From a checkpoint of a small image classifier.
Model: 5.71M parameters, 64-pixel images, arch pvt, norm layernorm, widths [80, 160, 320].
Training: batches of 128, held-out accuracy 100%.
Data: trained on microscope photos of single blood and bone marrow cells, 194171 training examples.
Rows from block 2 of a small image classifier, named by matrix and row number. Rows with one number belong to one neuron. Each number is 500 + 25 x the weight over its row's rms, rounded and kept within 0 to 999. All counts start at 0. Numbers have three digits each.
After each neuron's rows are labels from the 100 images, of 14976, where the neuron reaches its highest value: "strongest on" is what is common among them. Only what is clearly more common there than usual is listed. The data: microscope photos of single blood and bone marrow cells.
# fc1: MLP up (model.blocks.2.mlp.fc1.weight, 160x80), inputs 0-79
# fc2: MLP down (model.blocks.2.mlp.fc2.weight, 80x160, transposed), outputs 0-79

fc1.48:507487547506491465508555523481524504562514517494476418498529479483506491484486484476497468484542442521488490550517468507497524474454516512501516510506515500481511507480492513477484502460497472485463488503512516504540488531522535529511504492
fc2.48:449497447509527501524502500521465514460529499470505520490469504525507504553500453514515524534488502496487526460512473506538518503480484545497486454506510504461444509491475530518533523499490511447553520483517513500489519478466491503522488509
strongest on: cell type: segmented neutrophil

fc1.24:497521464517507532486492493499515525476486487500549474492524504491495497501522563562456486480473479466506484495551506526534527458515490537527486462504454432527523465512482517529470508488491530504478484472496505504511515506491514493486472520
fc2.24:500494435522529511490485516504520484510451551478564459512486498498478500507481527504477548484541485479523526539526488479498521464476524531498518499485500493485520482500493553521498490485479497512519489541471481493488524481487476448505449499
strongest on: smear: peripheral blood; cell type: myeloblast

fc1.114:518502498506491505503542506459512486503504523476499534529495494527491548484500505526488537515488527509517481513535471482482457495509498495455532505482528466546455475440503482541515510508442513499503530445494497512550486472473489478474517527
fc2.114:496533534517518532550488490482516475497498466504489500507524510518539566490471520473506478517470511539508492495459520511497517478490517490507477494535514526494468442478483525503468492476515466525489483469525476505510510440539459491542516468
strongest on: smear: peripheral blood; cell type: segmented neutrophil

fc1.57:485466515522510514482541497486510467461514497483501456502500507500527510513500530542509455499525531496469471477502528548503512497474499478475506534513504485486501439482488495542456499479474488546442518540473512510481535513519462523505533529
fc2.57:466462518487500523515486506482525467472487457500487476498511495532501505462544469528479452500496549487489512505500496517484504483478564510507511542539479522510549481503521486536494462522441501532477510517483518502499547509456488487483498531
strongest on: cell type: artefact

fc1.99:525481476490492487501505539491490495500524473477496479479472505508439549414505524507485483508518514477547487523499502502513469555524514518480473488465485516473466487542496539515486464505517521533532525519516494487529502528523477486464512492
fc2.99:513487480524473500470520495494504498518533504504484515521514492481499485488501514488481468484539513436565486513452527462460528452465508539473492506497501501528537536494504489508522433463499485515497508520545502521509476530487520508479545498
strongest on: smear: peripheral blood; cell type: segmented neutrophil; cell type: myeloblast

fc1.94:496470467489507489515506519519512471540502484446471525473538521511525468511483478495498471500501540482489546538483501501526480493480503455520500549481463543485523521483485489495484475478482527485524531491563512544473527507480517515503463462
fc2.94:439551517465450490513508483527493457521505484499465501537533496531505505478496472531496511511489461495509477455484467464462498564535528505489533481483528444481511480528505522507522506524497491514497500499497482490543495527518502509493523521
strongest on: smear: peripheral blood; cell type: segmented neutrophil; cell type: myeloblast

fc1.15:481501479483487459499490483481475516551502537527514454472471518502506484521555543445504558497511478497502505530498485448523476512470523530491514482535514534466479484490542462535496486484488512523491478479511502516520507497526481502457508525
fc2.15:482512472537493533486494488540460515485500437499527544514486483495499484495480531505480477525464473478453472512525520501496488494487506531458505526542503476497503552504482502493507505480473537497490491552481546498478531515443535526515483522
strongest on: smear: peripheral blood

fc1.78:469525488508527493495501532509495520480526510502492492527485463447497464455483533475542511479500511489512474542483522542507509516485544479467532451514475515474510517500504462564531493471519492461510480486498513503495497488481507558477477538
fc2.78:555475489544510471505462557537466460464512506511524470457517480476478519488514487487486479520509494494506452469502512496504536439514486501515487543503528511510466514473507546514513506518508493514479536480515513505500485475521522527550489476
strongest on: cell type: artefact

fc1.150:475508516460479522481465485497494522490527492517529476523471529502486465494493520489480532504476552478515545525521450495488502489517522523510508490526530518474481525538520534511448519484513501469482480491491434447490469549508525480510508520
fc2.150:468486539471519517494481495526500452495540527487514537503487504490496497481505492457524504504464472462508524513503444490510521516497501466479493480518537433503501477528503504518452533514570517454510453514515514504533522503512507486527488511
strongest on: cell type: artefact

fc1.38:521458506500496488510465498525550457493461502507488543478512544496518494483461496485456501471530522440490519470513519511482516479494485520506498510490533569497527551490542519480514492476475522512483491475482504513503502516437505531498488515
fc2.38:547480528539500483517497481519491466528551529474506483482505522485478464495489469446518527453509516540495519466523526501506435486513501520463514483518497505552532498537510505515503479492466530501474519497510441520506517492497470476491494484
strongest on: smear: peripheral blood; cell type: segmented neutrophil

fc1.41:472499510512520498514509494470460454507545458527547510555494475495509508475501486537513506541486510496525524498513544513479519493467468499447502484472449487476505462521489481487514489463494555513529493468545477480497536507515510494484518515
fc2.41:529495472515480510515527461469559516499526516530476498499493462483492511535468501488453476510475490486533448503489569450505473522490506444521472491504511547524481539514482483521500515498524477481531499508522503481498513517539476483514516486
strongest on: smear: peripheral blood; cell type: myeloblast

fc1.79:539510512495519520465458488535512512503548468522494506527501488501506503533531489471497521460505514509557482493528531475498493529532517501503462465532446507493515496485439506438496530492471487487498538486496484519514461514466493473528511480
fc2.79:474521505491498483478502481536537513526519506534496514504537496483450509462514524545501509508489497500527466449542526468482461543533489493471516484469490500484480501499438479547503488539447495450482493476491514490500509528500514518537503492
strongest on: smear: peripheral blood

fc1.96:509494520560492523504416513534466519492476506493514478519511509502470516493523483484466573511484513501479461493483444526473467496453492527478486502528529508484528484513487480496472501496527531484485476502530506525507522503520494495546521490
fc2.96:516510486516536542548453536488477537481513518493524483522512500505463516479519496468481547480459507468499512475483460555449473458476502511462521527502523470479508516490516476510502505506507514490472479510534512475459467543523507512510512484
strongest on: smear: peripheral blood

fc1.113:516496514474506493517559510488479490560526531503520544509503529507492512522508494467517509480474463489511538452498533527469510479552498510481447510502476501490492512479491506475475491531494480503507536474529497445506468527491428494497508479
fc2.113:502475520502482518481498469512510505500520509505474513538502536475524486524527526531469462475540505496471518481487537447496491466514557468503514516524501509497490493453464516451500447517528531508489508546495465512472550495498467536495497484
strongest on: cell type: artefact

fc1.142:494513468492478497456490468482547523473464533522507552566522509460522489541491470506487499480514482489477520465498524517472500482485469531525525519495487508524512472463495478516509547527481512508492450452512548505482528482490507517508498499
fc2.142:506526494497469495479484469473522505562487486500476489474498465537502450508547537487477541483509516485553526513485533475474500527493489502521482497475439499472503487530525523515520465500520477522521471466478473491509507536541494487506546488
strongest on: smear: peripheral blood; cell type: myeloblast

fc1.100:511506511554483548505480460520484494508547484499535508536523475504484469533483514527453527515499506530518464479527502495468499501468516490507504464458521492462479486459535483473487449517507491493487482557480540503497488504516537497539484487
fc2.100:512457501481514513508452493520528497526530492461483476547485499486474459518501542516465523508517508502492488529533508515489487483510464498495530488463576505465489493479515472475477513526473462503545446499510512548506486509513534511533496494
strongest on: smear: peripheral blood; cell type: segmented neutrophil

fc1.121:485485518475535508500482510496505486471549518479455526486486520507501519485498488546515475465503521529489479480527492513457483486543516524472487478476467507528508449495495533495497533498549541508477502508453486512558482481533466470480545511
fc2.121:497478537508469528487497491480493533527476537511479523481484454562538517484467497520512499511530508501541524470483460493497465498503499503477497458534500470527486512485465464491502484532504517507539513526522537509505452511482544458493510452
strongest on: smear: peripheral blood

fc1.16:493499491488464494526481464514452446494522487488515483471468520528501567529484467491486504522542462518526502496534531532515505513503494484495503554504468480498499486504534494520470483494521518488461475517464490509466487510528522537537530458
fc2.16:518503485509459553513502503498503479515481508497523502495467507510539531468449472543487505505526531529546487500503495474496517525525536511528508491530447488461465522498527459535470511543484486486507455508544476492519518462482481485465478503
strongest on: cell type: artefact

fc1.129:477492498460544513542496536532527489464482521516462527470511486510481496505483483482521516497510494468498503477504527442490488499536458506517519493534530506521463474524449478504500517518453498496505507499534493511533567532470476528474494465
fc2.129:497509495508502504500484516477506474515498488484539473547423527496505522472497525494484505466557490519533477511484457554509481511538538542495469512538490499502480490475501480487505510490512484483525462490469475485524478507482449485525531546
strongest on: cell type: segmented neutrophil

fc1.92:523485518479493485519558517483477543525468503509507528523520537538499516518505549507456463503521529485514551478524472471457470495481457464502502502487525474457535477513468511505493512472489442491540481507512487497492505493487490486512536492
fc2.92:524541519489533487500506495470503514506505469472515531527488497531526505486505488493524476443520514494487521520500505514496483546469525473548471472509530494460525462521480495493481520502512496477505503492450539487550436474504512538505448466
strongest on: smear: peripheral blood; cell type: segmented neutrophil

fc1.28:482511495506462509472513493453543462514496523468501498521520478482512536510523485519525528501476489506490504515509490439548529480489526501492516478470444482499502527494544480567493475471521459490489467497541525513543484528477508503484482521
fc2.28:489478496469443565488474521477543505522535520513484505463499511513502506491519472491483501484495538486446476489462466519543504496515482464500486546510554488468495484528488501523465480488485513530498542487508499512539503538530507497501497461
strongest on: cell type: artefact

fc1.20:499493487490522524480521481473525485515512491492441477536500501570501514506511509497513488485490538503520502489476510542472462505535500510465512530472524472448483486482523483558528501538438468528514503511523487487492461498477474489488524537
fc2.20:493472471499509513513479513506483471502503489537430473484465497504528523475533471506535497483492463533549511518505497528508492491473480527500486486514568515511482517529437523469555516508518534487496491534494472487496486494515467486542502476
strongest on: cell type: segmented neutrophil

fc1.32:476495520523491507461481527506524520471482511482505506478483503469515491522453503523491504542470520494518523506509484448479445491504452483527482527538499537497515514548491488441513506483514533516434514531513484465520503518490526469523530512
fc2.32:498484479513497491467503472480514512516510533513520489492539522475465475473510501529472489530497526528457468499473514474518509489524526531486515467489535520463520486483490508539482478538519455475517525425474506535495472472519538515504504555
strongest on: cell type: artefact

fc1.77:464507510478502515470525475523560534467511547466537466457506492490516508474517531480487516480491539456513524522511502457498468540488520485497482475499490511491493524477526514504548487527521485519475494492496488486423493494535480499513534497
fc2.77:537474482489510507515555524499454545533509530511511527494517489502494491468496479500548503544495491511483509504455527529508525438491505468481488492534473475447496499489447524464503488554493516515532487480508491498512463509480511524474477493
strongest on: cell type: artefact

fc1.95:512525436506458515470449490488516514513451521523501492494504505466526510529510490462460489461519465489500521510492540530486489463501500521491517492508537530494490502517489482505480530526492485469473489505506523558502494484484494517584525514
fc2.95:550524514536493474479493522503503507523508489478510506501566467504560476483543478528473475473499506505524521458478464528471503478542469523499518463545503494494515458482546529528490528500470479511513463496492479507500518512492468483480487477
strongest on: smear: peripheral blood; cell type: myeloblast