{"horizontal_flip": true, "hidden_act": "gelu", "patch_size": [4, 4], "label_smoothing": 0.1, "residual_init": "none"}
Rows from block 3 of a small image classifier, named by matrix and row number. Rows with one number belong to one neuron. Each number is 128 + 24 x the weight over its row's rms, rounded and kept within 0 to 255. All counts start at 0.
After each neuron's rows are labels from the 100 images, of 14976, where the neuron reaches its highest value: "strongest on" is what is common among them; "peak at" is the part of the image that holds the peak. Only what is clearly more common there than usual is listed. The data: microscope photos of single blood and bone marrow cells.
# fc1: MLP up (model.blocks.3.mlp.fc1.weight, 160x80), inputs 0-39
# fc2: MLP down (model.blocks.3.mlp.fc2.weight, 80x160, transposed), outputs 0-39

fc1.98 [ 73 119 137 146 103 113 136 119 149 103 134 118 141 122 149  99 136 163 151 123 137 127  80 116 136  94  77  96 157 126 175 130 172 141 102 123 108 131 130 114]
fc2.98 [159  83 156  97 122 116 142 106 117 110  83 155 133 160 141 167 112 137 168 150 111 110 142 141 145 133 126 124 124 140 160 131 136 174 103 133 102  95  95 101]
strongest on: cell type: erythroblast
peak at: bottom centre

fc1.114 [157 122 115  95 147 170 105 165 115 118 131 177  99  73 131 138 106 108 108 142 158 123 124 144 145 105 125 113 109 135 121 138 105 139  87 127 112 182 108 148]
fc2.114 [100 136 129 163  89  91 144 135 114 124 127 115 128 101 169 104 124 125 121 153 113 125 127 151 147 151 108 170 165 105 118 151 142 130 117 162 100  82 157 142]
strongest on: smear: peripheral blood; cell type: lymphocyte
peak at: centre

fc1.50 [151  97  85  81 142 153 116 136 137 158 154 136 138 135 171 147 121 118 102 116 115 170 103 154 156 138 156 132 127 111 169  71 138 172 151 151 110 139 119 130]
fc2.50 [107 137 152 101 141 129 141 112 133 171 106 124 106 109 109 120 126 142 108 107 153 131  79 166 150 138 126 109 127 132 162 142 135 111  60 126 120 111 130 118]
strongest on: cell type: erythroblast
peak at: centre

fc1.1 [ 97 121 124 111 114 163 154 136 149 173  92 144 125 114 109 133 158  86 123 116 124 142 144 148 114 155 124 155 176 116 158  99 128 120 139 144 154  93  89 138]
fc2.1 [106 117 159 131 164 133 100 141  99 136  86 117 147 139 141 157 138 129 127 142 157 118  77 151 122 102 124  83 120 122 126  99 141 169 116 141 133 166 117  99]
strongest on: cell type: erythroblast
peak at: centre

fc1.138 [108 164 114 159  88 159 202 119 129 124 165 141 108  94  71 131 127 151 151 192 146 110 116  92  99 129 135 151  99 118 127 160 140 123 136 143 139 128  97 111]
fc2.138 [153 118 121 125 146 121  93 132  91 108 151 166  96 150 185 111 130  77 153 104 117 105 184 130 116 121 144 110 107 166  88  97 158 140  94 128 110 122 169 134]
strongest on: smear: peripheral blood; cell type: segmented neutrophil
peak at: top left

fc1.54 [163 111 126 140 135 156  94 152 145 123 107 188 117 129 161 105 129 105 112  89 139 110 135 117 114 143  66  57 122 153 158 126 129 156 140  93 138 160 160 112]
fc2.54 [155 167 109 154 137 150 142 108 104 102 107 115 102 174 117  95 131 134  93 124 140 148  83 120 116 103 116 137 146 120 158 165 115 132 138 112 147  90 164 167]
strongest on: smear: peripheral blood
peak at: middle right

fc1.125 [143 124 143  92 110 158 134 132 100 166 129 111 126 121 106 116 130 125 168 105 119 147 125 163  89  94 132 147 184 118 118  75 134 136 146 104 148 126 114 183]
fc2.125 [160 142 116 126 113 112 119 138 134 157 132 151 122 139  96 154 147  92 113 163 145  84 121 133 142 134 163 144 143  98 181 118  34 102  75 157 136 146 134 121]
strongest on: cell type: erythroblast
peak at: centre

fc1.135 [129 129 129 165 107  94 139  95 116 128 133 112 118 125 124 138 106 132 152 125 137 112 120 131  95 126 107 131 122 118 100 125 140 135 133 131  83 139 120 129]
fc2.135 [115 138 159 120 108 102 127  92 176 157 144 132 119  87 107 144 124 102 125 117 131 150 103 137 112 106  94 159 146  97 152 108 120 138 151 125 120 112 131  95]
strongest on: cell type: erythroblast
peak at: centre

fc1.107 [127 139 125  77 124 150 150 155 114 114 120 135 106 144 162 108 112  92 135 106 129 122 100 157 151 136 160 166  91 119 127 127 106 129 122 125 138 142  99 154]
fc2.107 [119 166 113 124 136 152 156 138 161 161 141 170  80 113 119 136 103 113 105  99 148 136 146 144 159 149 150 147 182 105 172 107 111 115  96 150 159 109 141 111]
strongest on: cell type: erythroblast
peak at: centre

fc1.150 [120 121 160 112 115  93 126 134 136  92 156 119 118 158 134 134 126 147 101 137 111 134 146 110  66  88  74 159 139 174 137  75 153 126 108 108 157 135 153 145]
fc2.150 [124 139 127 113 124 121 101 132 134 164 129 150 199 170 111 123 112  70 134 151 129 162 142 126 155 114  97 133 126 111 145 142 131 148 132 117  84  85 133 151]
strongest on: smear: peripheral blood
peak at: centre; top right

fc1.145 [107 143 115 143 128 116 100 164  94 124 139 143 184 135 147 133 141  94 109  79 121 153 164 118 129  59 147 100 148 137 152 121 128 166 116 146 142 137 118 123]
fc2.145 [ 75 112 165 114 141 121 129 153 108 169 154 101 137 158 181 100 147 157 136 157  78 131 154 108 134 136  92 112  76 149 127  89 119 153 114 157 103 110 112 124]
strongest on: cell type: lymphocyte
peak at: centre

fc1.130 [129 135 105 127 146 164 157 133 151 106 120 125 119 128 178 114 180 139 126  91  96  90 119  97 140 105 118 120 157 106 120 138 117 157 144 139 122 105 126 133]
fc2.130 [139 119 129 138 173 134 138 154 110 130 181 142 128 115 136 119  75 134 102 153 142 128 161 140 116 122 122 121 100 162 113  95 128 106 138 115 123 130 124 113]
strongest on: smear: peripheral blood; cell type: segmented neutrophil
peak at: bottom right