{
  "model": "image classifier",
  "activation": "gelu",
  "parallel_block": false,
  "loss": "cross_entropy",
  "optimizer": "normuon",
  "muon_scale": "original",
  "orthogonalizer": "polar_express",
  "adamw_lr_other_params": 0.0013,
  "epochs": 4.6
}
Rows from block 12, named by matrix and row number. Rows with one number belong to one neuron. Each number is 500 + 50 x the weight over its row's rms, rounded and kept within 0 to 999. All counts start at 0. Numbers have three digits each. After the name is the row's rms in percent of the matrix's.
# fc1: MLP up (model.blocks.12.mlp.fc1.weight, 640x320), inputs 184-229
# fc2: MLP down (model.blocks.12.mlp.fc2.weight, 320x640, transposed), outputs 184-229
fc1.410 110:632479503483462557422477528549485478540408478456541533532540507471518453501513600610537493537511401581490463474442508497476436505553525604
fc2.410 107:481467562477542487429484512457545545503517469483493499464549497455563481446571528561464511474451419478441500492573529483488505495578490533
fc1.411 100:473483457496493554593513521501487525350503532483496584491488424503525535477493578526528479520531437466514481583531449487469544418453458502
fc2.411 057:542480525520518497377547438515444443599524526570519513468591517510482471439482468523455410518542475395559514535543525571532540480540446411
fc1.412 091:465467527577499461589561451585515520421479387482459546518546498531519528436535542568467487513489512508530394480506501546572435509550444560
fc2.412 117:443388497549509426475503495565443533388574460555525523464481465464439458510558413538518402487388570485507570503473477539513477527500464501
fc1.413 091:470462391484450519480482489532457469529495522510540501567442510425441417525450551530417503492499483485461488434511401550471507472459395483
fc2.413 116:555454510539551554506395508458604520556472475494546467577495590566455533408614480509465528503502493501536590451440511532510462591576556425
fc1.414 105:553440523444513502529440590559478509490520455523382526499508528519490438436492515513457580522611498508464387449549469521531507440611498479
fc2.414 160:544432598474482448500471502565540492538516516470559600431501477540471490488399561414504610535507574537493524546622467456548520463562482509
fc1.415 107:533452418478441561463619472563528556528475459599508530528468561421456489546555508482519522464550484469637496539488435552470489483517552550
fc2.415 060:501536449574474463480499450473522554420462595475557555475558497433487512474516593562434448554516499485489551470512428483478573528505522425
fc1.416 095:611519432529475529536567461462617472583561454565479409446553555574467480403428506408382469532528590539608481545523387437461430569457505464
fc2.416 132:572620578485499486544557536590451459505469437488621544484459597509530482487553464505520514560422429548540538487463498469554483535478488425
fc1.417 087:528519461537407547412546482459518575543535495527510520508493477568548449613539475385483550474513609460509568467492510453502404484520525446
fc2.417 122:515472469430490458562548499546437554464481347547537464550529489483564545598456454532491492360537518521409521523384425450385557446454544487
fc1.418 094:444464585451491469483641510578492474553466559446525570499461507473432538464473562528542569585457549474503521607536441461409532515438424481
fc2.418 106:490561459571515550526496526525541515562573452596529524426456538437536440473511454388526445534519555485492530456527471566482548507545524440
fc1.419 094:500518475518430544555517456400436430531563488433555519559595508423431499543456489641517501452438562484453577521474441555473534502645485454
fc2.419 097:479427425499567407501528570526558597531499471592430484533505546587477489550567582418480445433456525521554514516486469488559489445569543466
fc1.420 109:564484471398512515480431523557449505390515525503543642478567460508463447466510434516465522493414498542549460579558616492485385530520511499
fc2.420 054:498440584471404511502482479495444403502516521489458437529436372502491454522487430482395523426556523463441513476412509480529535539538546492
fc1.421 092:457471608501495496465523437429523530465515494559545562607538519448446423503520548516506521474520551425511414506419451451491526565508465503
fc2.421 129:416362619489556547482535512430474473505516493528536494511431570494499540467506612459552556383501447540494450537506481491545479527560487512
fc1.422 099:435476386525499521556581544591466469493511451398474539447490593494395454468560528553571528548493486512521466425480432468497519581417495495
fc2.422 063:562514511582456409503534485508499468532513580467547502492509443446419551470497590480497560522497425470580538568588432499499436522546570467
fc1.423 088:415508507595578527556538538486527491520465624410446517441518464503429555526524474593430403444546539523512479511528473455538520582567497512
fc2.423 107:515531535504502500443546474455574500450502489507509606425592451455483534453472573525470493435488505517535443397502570515596465511551486536
fc1.424 095:506467459524579577585465504560560492463530540539437450477477556439547458585575512461521586478575499500449436415422405480558463505475505473
fc2.424 124:496608553436511469597498505471481497582549544478549432488554533533502513397588536562566495525505476474514517513578469511437520484507472480
fc1.425 091:444539532450458463470420462619492473505445536454487514569506387488488564506537544537568454516526551472451504536481524558533501601450453513
fc2.425 117:487509476444481449460386490573499527492579498513501524497521496522457488539534405564537489478471582405514401489667539423543541595472413541
fc1.426 091:486645527483527414525534647502492516480533509360461548450532467405537468423480500512530442464521593510428544479447524508497424440535563551
fc2.426 127:617606566420495551498538578565523535559472569490450547451560566479451408476531508526396539485439626579497497431533558525571543530641481455
fc1.427 096:469556458486460586640400451536514498530533488458493455511539504368525493648453532487489494481423395515497466463544517521551517526491523535
fc2.427 130:418452459459417460585498499498547504447577479522506465470519513560507523510489454474535425440446562533528538526480500588414523512580539509
fc1.428 102:465504492530530521533432498454458486484516462489608566414484558452467472415461562522570536528515478484509449525495501472491447429509495595
fc2.428 137:534611481501597532477476486448560442475521497497480497532483531590460546526564519552499557445429361407476485459516516488440554467477472439
fc1.429 101:461593512535495495486485491488601629481468629562455548553502541434590539549520417481447535495478479579521555561546423521527453589504542517
fc2.429 076:501523595511529438499663513508505468553424491510483490503489538535460470383557566493451549592537583473441545476566585584539540464536517459
fc1.430 104:550526574517466513417486458455390531505463498560609546532503537442517479487529470466444536518480516461562475526562424501470533448492528513
fc2.430 049:498517527532511452494455492525507490434521534517489434570490479467499497583498482615457448465483455455430487404529582476484542547431478505
fc1.431 111:567448596422492507501393541481458498546519508522512565472478498523495535527515518538542538486564563441604551451412519465514514503464485552
fc2.431 051:559451591456544404468453539521408491524489487547475521437444378538475522539475490467520474426459610410538532486404461477413498506494546503
fc1.432 084:527555539478490518592494511555457503568495554567569449442472503538498479363503398550617546526452562577588498451408473457472483596496545443
fc2.432 115:481569486557505416477484552438495594423575436426456502475480531461423490474567484482495598505542598388504447598540487543430456561538514436
fc1.433 095:529391556440503492493435512430553569545490551450533478495487562533518496478513470458495512480550458469468559462538446490510436542534469400
fc2.433 122:406502493604487542558495467535500577459493597538523495473523597522528523431499479451464475554452382504530410464436464433562580531491506509
fc1.434 104:467458563513468470507517398512578441553578568489421539429507421601450504463530457482515355608458603515481472517517550527462465502542485521
fc2.434 069:565548580522536382499473522540445602448510449509517503470485521527461443498493519551562559485510525528504514448450563547482521449402615433
fc1.435 092:509508594556564443412593440473489626485525542534483507551475597408483522507476557460495489425558554502515446493534501572470546589467453504
fc2.435 100:539507597542469511426479447529447509465560472473446559515564434493490490489444504481560494500437534496589532435531527454469530446471452544
fc1.436 094:481532453536557494428547618461501496574489443470466551525466519547519499490565514468513433482449631542558508492519510514402576453495497415
fc2.436 097:393556534482498562505402521538571551516461610471541430429523506455532555482482529607461518467519486516514550426546547503522424543492477557
fc1.437 107:384453498481481494535418515528534497461571490623554457567413539523532401488535499534462480532473564500594543529453494494551435535453524530
fc2.437 099:492472467490526516504363473450511538461532526531513490368383559574580487539523447516504477499448493623561488507413521483567453533504468423
fc1.438 102:593540468429460431467522472573583487607388556508418525459477564550489572559494523512501473515528473458431494513583533469506467362420522463
fc2.438 168:508551501525497553577535524464544537508464571524458533459551553489481426494448413537522458532429534501482490518449518530460550503471577505
fc1.439 097:536525492415487443555525466488518322540496567479555521469549526517521471516501553476492523536591481439378459484453457483493526556450651529
fc2.439 097:479479544562503491511530510511531534491540524506501540494566473535452538637479472389529533359564503598506543506470477497544458473577517451
fc1.440 113:465522471486508486528458484483516457549455410567484416483529555575527488502500465414524460505568517513439520574481492496422488462585509577
fc2.440 070:438537533437506527470484506520398542542429522549607530513567492507589536474494483469603384501534547482378511554444571427557461407488490582
fc1.441 095:553515529462568516555541613512552548499516494538572581453504456504493546496470571475477519498434424461541586492491553512456590508491504481
fc2.441 117:464453510515652446470583523504435615485492578431458461466447447604466412508551460529461484483575494486452405499602471423442464501518471567
fc1.442 099:397480492507466527516433476533492519484500479511616539536580479487487471546548469457498446474419593509564340412544441481485564487572460516
fc2.442 093:484412525535436562533504482480490484469466472602465541425524449537418408496527507538504394444458541525623540440499537557417564519636441514
fc1.443 095:499494463440542535493494441603558513599474566415515430374459539452510615516459478506554485446500473510469586474492546520536528505505484578
fc2.443 103:575488397478540509479455493495492525571471496538507476557550475483498496481542501514428500560503557532462515547544401531510472520492482389
fc1.444 097:557534515578522452482533462630521466516568485525555526527473593432495475415415528509477442493613592502538559464490507607474487473496513631
fc2.444 089:571443509509599490484482533458441436501526593515534471528409405519423532495488483556468514537599520484525468528554479428469618369584487509
fc1.445 099:457509571370522481519506408498442528453528532565513501464499383527482449486475509473548614458499614562492513435515424597570458488412523448
fc2.445 114:551518487507391569443532517521457492459540605545552453434503486448567534508457438567462543550505553491469523449477470435526466435563487542
fc1.446 111:431501452519509516502489503568569460502490513406552514474449510517524517523449547552547558541470469543421518509480449482526494536459530524
fc2.446 090:433550501480562454487500561508460481456517447447387482504486479452449436501457482490483532591446506599457557516578555443484448628465463533
fc1.447 107:493534581457564461444473430559558584464463449393533493596502513447605550508551564528438411450293450527488577520525548434555466550518454454
fc2.447 106:449471462559548495509519489477526552551479445473432492408565538571580613514473540599527492501437496507505595571435545541535462563519526549
fc1.448 109:499532514614502529529516611501561524494489544560477481462440622544536538524492511575538502549491579417491519419550453445419572481514572465
fc2.448 063:565480555465533435553487621447462539619531510519501474455467501498609495477531493488505524450552448463392504554470471500556505444533572544
fc1.449 108:524530571562455510531519418516449524579478415516468455503459554508440453527487585474593470561519605449464457514461441412516378499498433499
fc2.449 050:400460528438530497395480465426495479549540583418493444522533535484487538554518503578487587455579503451511540411497471477472514453453553482
fc1.450 103:437469438463503519521551444475533490520513509528454544532480457418430540528403524495581484548454463455627513556475483552452492506594547565
fc2.450 062:518568527485388436541444557470519472460441469491418490525519476478422553516391604442490552493407522502581501554454475555493462654498547626
fc1.451 094:456515484403551527477477536454431539425535510524422546496552480500560489545587508512499583614431477464514498634562510548474521581557423535
fc2.451 139:548510516512495454583566451527493376529534530500535495452550459461490548443458514474546476453539573520519370463547523514511493515422487555
fc1.452 099:525538364586454498481445494568514378530477485506543518468486472504493541456554506552465547539471536536577614516432530481449437478452559433
fc2.452 144:531453471531472516408485495538478547488514468511582449508465465455557490470446423580463501538482551509539421431529396522502516437551494464
fc1.453 092:556443426449451529507446493513536507470485572554490550481499455553487467470451537565469598575572449427471457390493434497415397519545539489
fc2.453 085:486516471494522552498442472475472483447393475492507510499389524562448464463372512430557564472491505499544537459504563461528517422513473525
fc1.454 109:470633501509416454534566481466588514537424432432461464492534511471541535516462578506491505509493503447472521470577507444481448423525522569
fc2.454 061:478506459521464486467518545436547458404472471488500458502555496574494558484456559518592498517426540411543504494574526417518414563470569592
fc1.455 100:505527466512524383492610458494520454547493522511573494522456405525576581513499541517510495564550465529500478467542469447449522498553528544
fc2.455 141:477470488464566513499596542485479464426538502572471571471594452524436535494554540506449525578480464478490526589535516424471509480508408453
fc1.456 090:547537473421426607566486486560521377485533540390507446464455525492455548478452507492462519435522423439499472587564633512465457472575596561
fc2.456 111:524462547493503434433483448567442453462475468481406452446551576426470579400426544591486471505464613542479473477407481482542550454442472594
fc1.457 103:484411432484473457461483520476545477450530426517502582582509454469457502418429502541483515438510442485488534447443474491396454469445528490
fc2.457 094:531551469485435505505600447567510558638472513550530530531467545408521533469490516418517385533551468502503565589486442534526410486491474398
fc1.458 113:570405461447474579539531463489461560511418501518508442506530512542516415465500469442487546511502500477563482513499427532494435423588427507
fc2.458 072:469624540584482520480545492512586425421605533540625510471550453446498561521512544509459596569448399512463426521503527526573536572395536422
fc1.459 110:431479589481475485446407452461428537416566439592545609592530419431477537537537578502425515542441440489553615558521518576563389505544443518
fc2.459 066:535594473461514458472480446421447548525453656470523537511505534528475506414485425457598499499518554529465420356422506557581569475437463416
fc1.460 095:473563561452421464482494567498511514519512584464497616423547466503467392462477473557450532528556518518456585510488457556497486582505493536
fc2.460 107:413434598593479446523484505559473496466473451426460430446525505507485485541445544506578469523474535459364487557534469622578468485587550553
fc1.461 093:543609472507458476426474480427482483535589465479522485492498468472476505538501501522568586510439548491589513502410453512521534478432510548
fc2.461 114:461471521521484515552514549499442514528483560501456545483468404533544425485541535494548552399462464558538429462560502466442509524390511568
fc1.462 127:522450541508483523511658486562511520439490422447550570588439513399518565529567433510517498491506507456499588469467443489478575450475408526
fc2.462 065:514524500498546447459436572437488534509486609500495455527499464541503464497497490549421547488490463493413496477491548420509442540540490508
fc1.463 101:447490511566430428504534417444380557471407555437489399457553500466428469489482556495548497431543461622436531561513389535578552454532500490
fc2.463 087:426501509564471470459431474536515581478480551320551499526481461435491487519496501546527570509510532533492509479536477407539506495427463578
fc1.464 108:431522550471415478465514464415497477516417444518484502529506537557437475434550548438502415544476534379507512439418491410463561473539448501
fc2.464 065:486498508457453572484438541480472531501472479422429426512473525487541483584475500502461477472457486424524516511460437479539513501547452415
fc1.465 088:427622454583519463477481463462476471511475509474443522570477592568478463535529472389501492456640551464440507507452411527532477534560545393
fc2.465 138:594507524512437548416410534493491529506493502535554465483498465542543536576403510475572514509481470441400501462509507483575548597526524534
fc1.466 097:530424456518576493553562493499489474480524494558520553504541521476480490508515496493403622515475481515512468486386492491511455568411477496
fc2.466 113:531495482547575544515549498456472452484477432632589521544504562497577505521585566553431425494567484534493422561512512519459511498465516438
fc1.467 101:515533509497498497491465528579456490455413543487397504607453527439565549447552506519489536594506570478510462567499436498589545490511512512
fc2.467 078:539479422509553548545525485472544471575448446552478555508558571467513527499524477481620512479502525463509536474568603421537473540534458484
fc1.468 096:491468450503511514473512505495434466552407468431540459426538524528477483426533509455428427441458510495489587520526529540418495532506545501
fc2.468 104:608568575495483520429515560527467473481436515552568546508528572546560511515477447451446558587489533502555463537530435477527468446486516575
fc1.469 098:578477502515529511568486557477509532479516491433475459469568447427466525476451459548499418542523536425514590531534610560478549437452408474
fc2.469 060:563567462444492433486509481401548481541455579534548545528475432479506501484529460483452498515460439448524532421492537530491489536447470491
fc1.470 092:540440630523404561565499499501606508501469467498496496486473521517497403502597530553546481574458555450525526579501540470599486526399422478
fc2.470 108:556498514428497481450513457453445557608497488486530612426482504530494510554542440492533416524468561462508591437433391527521464448555516511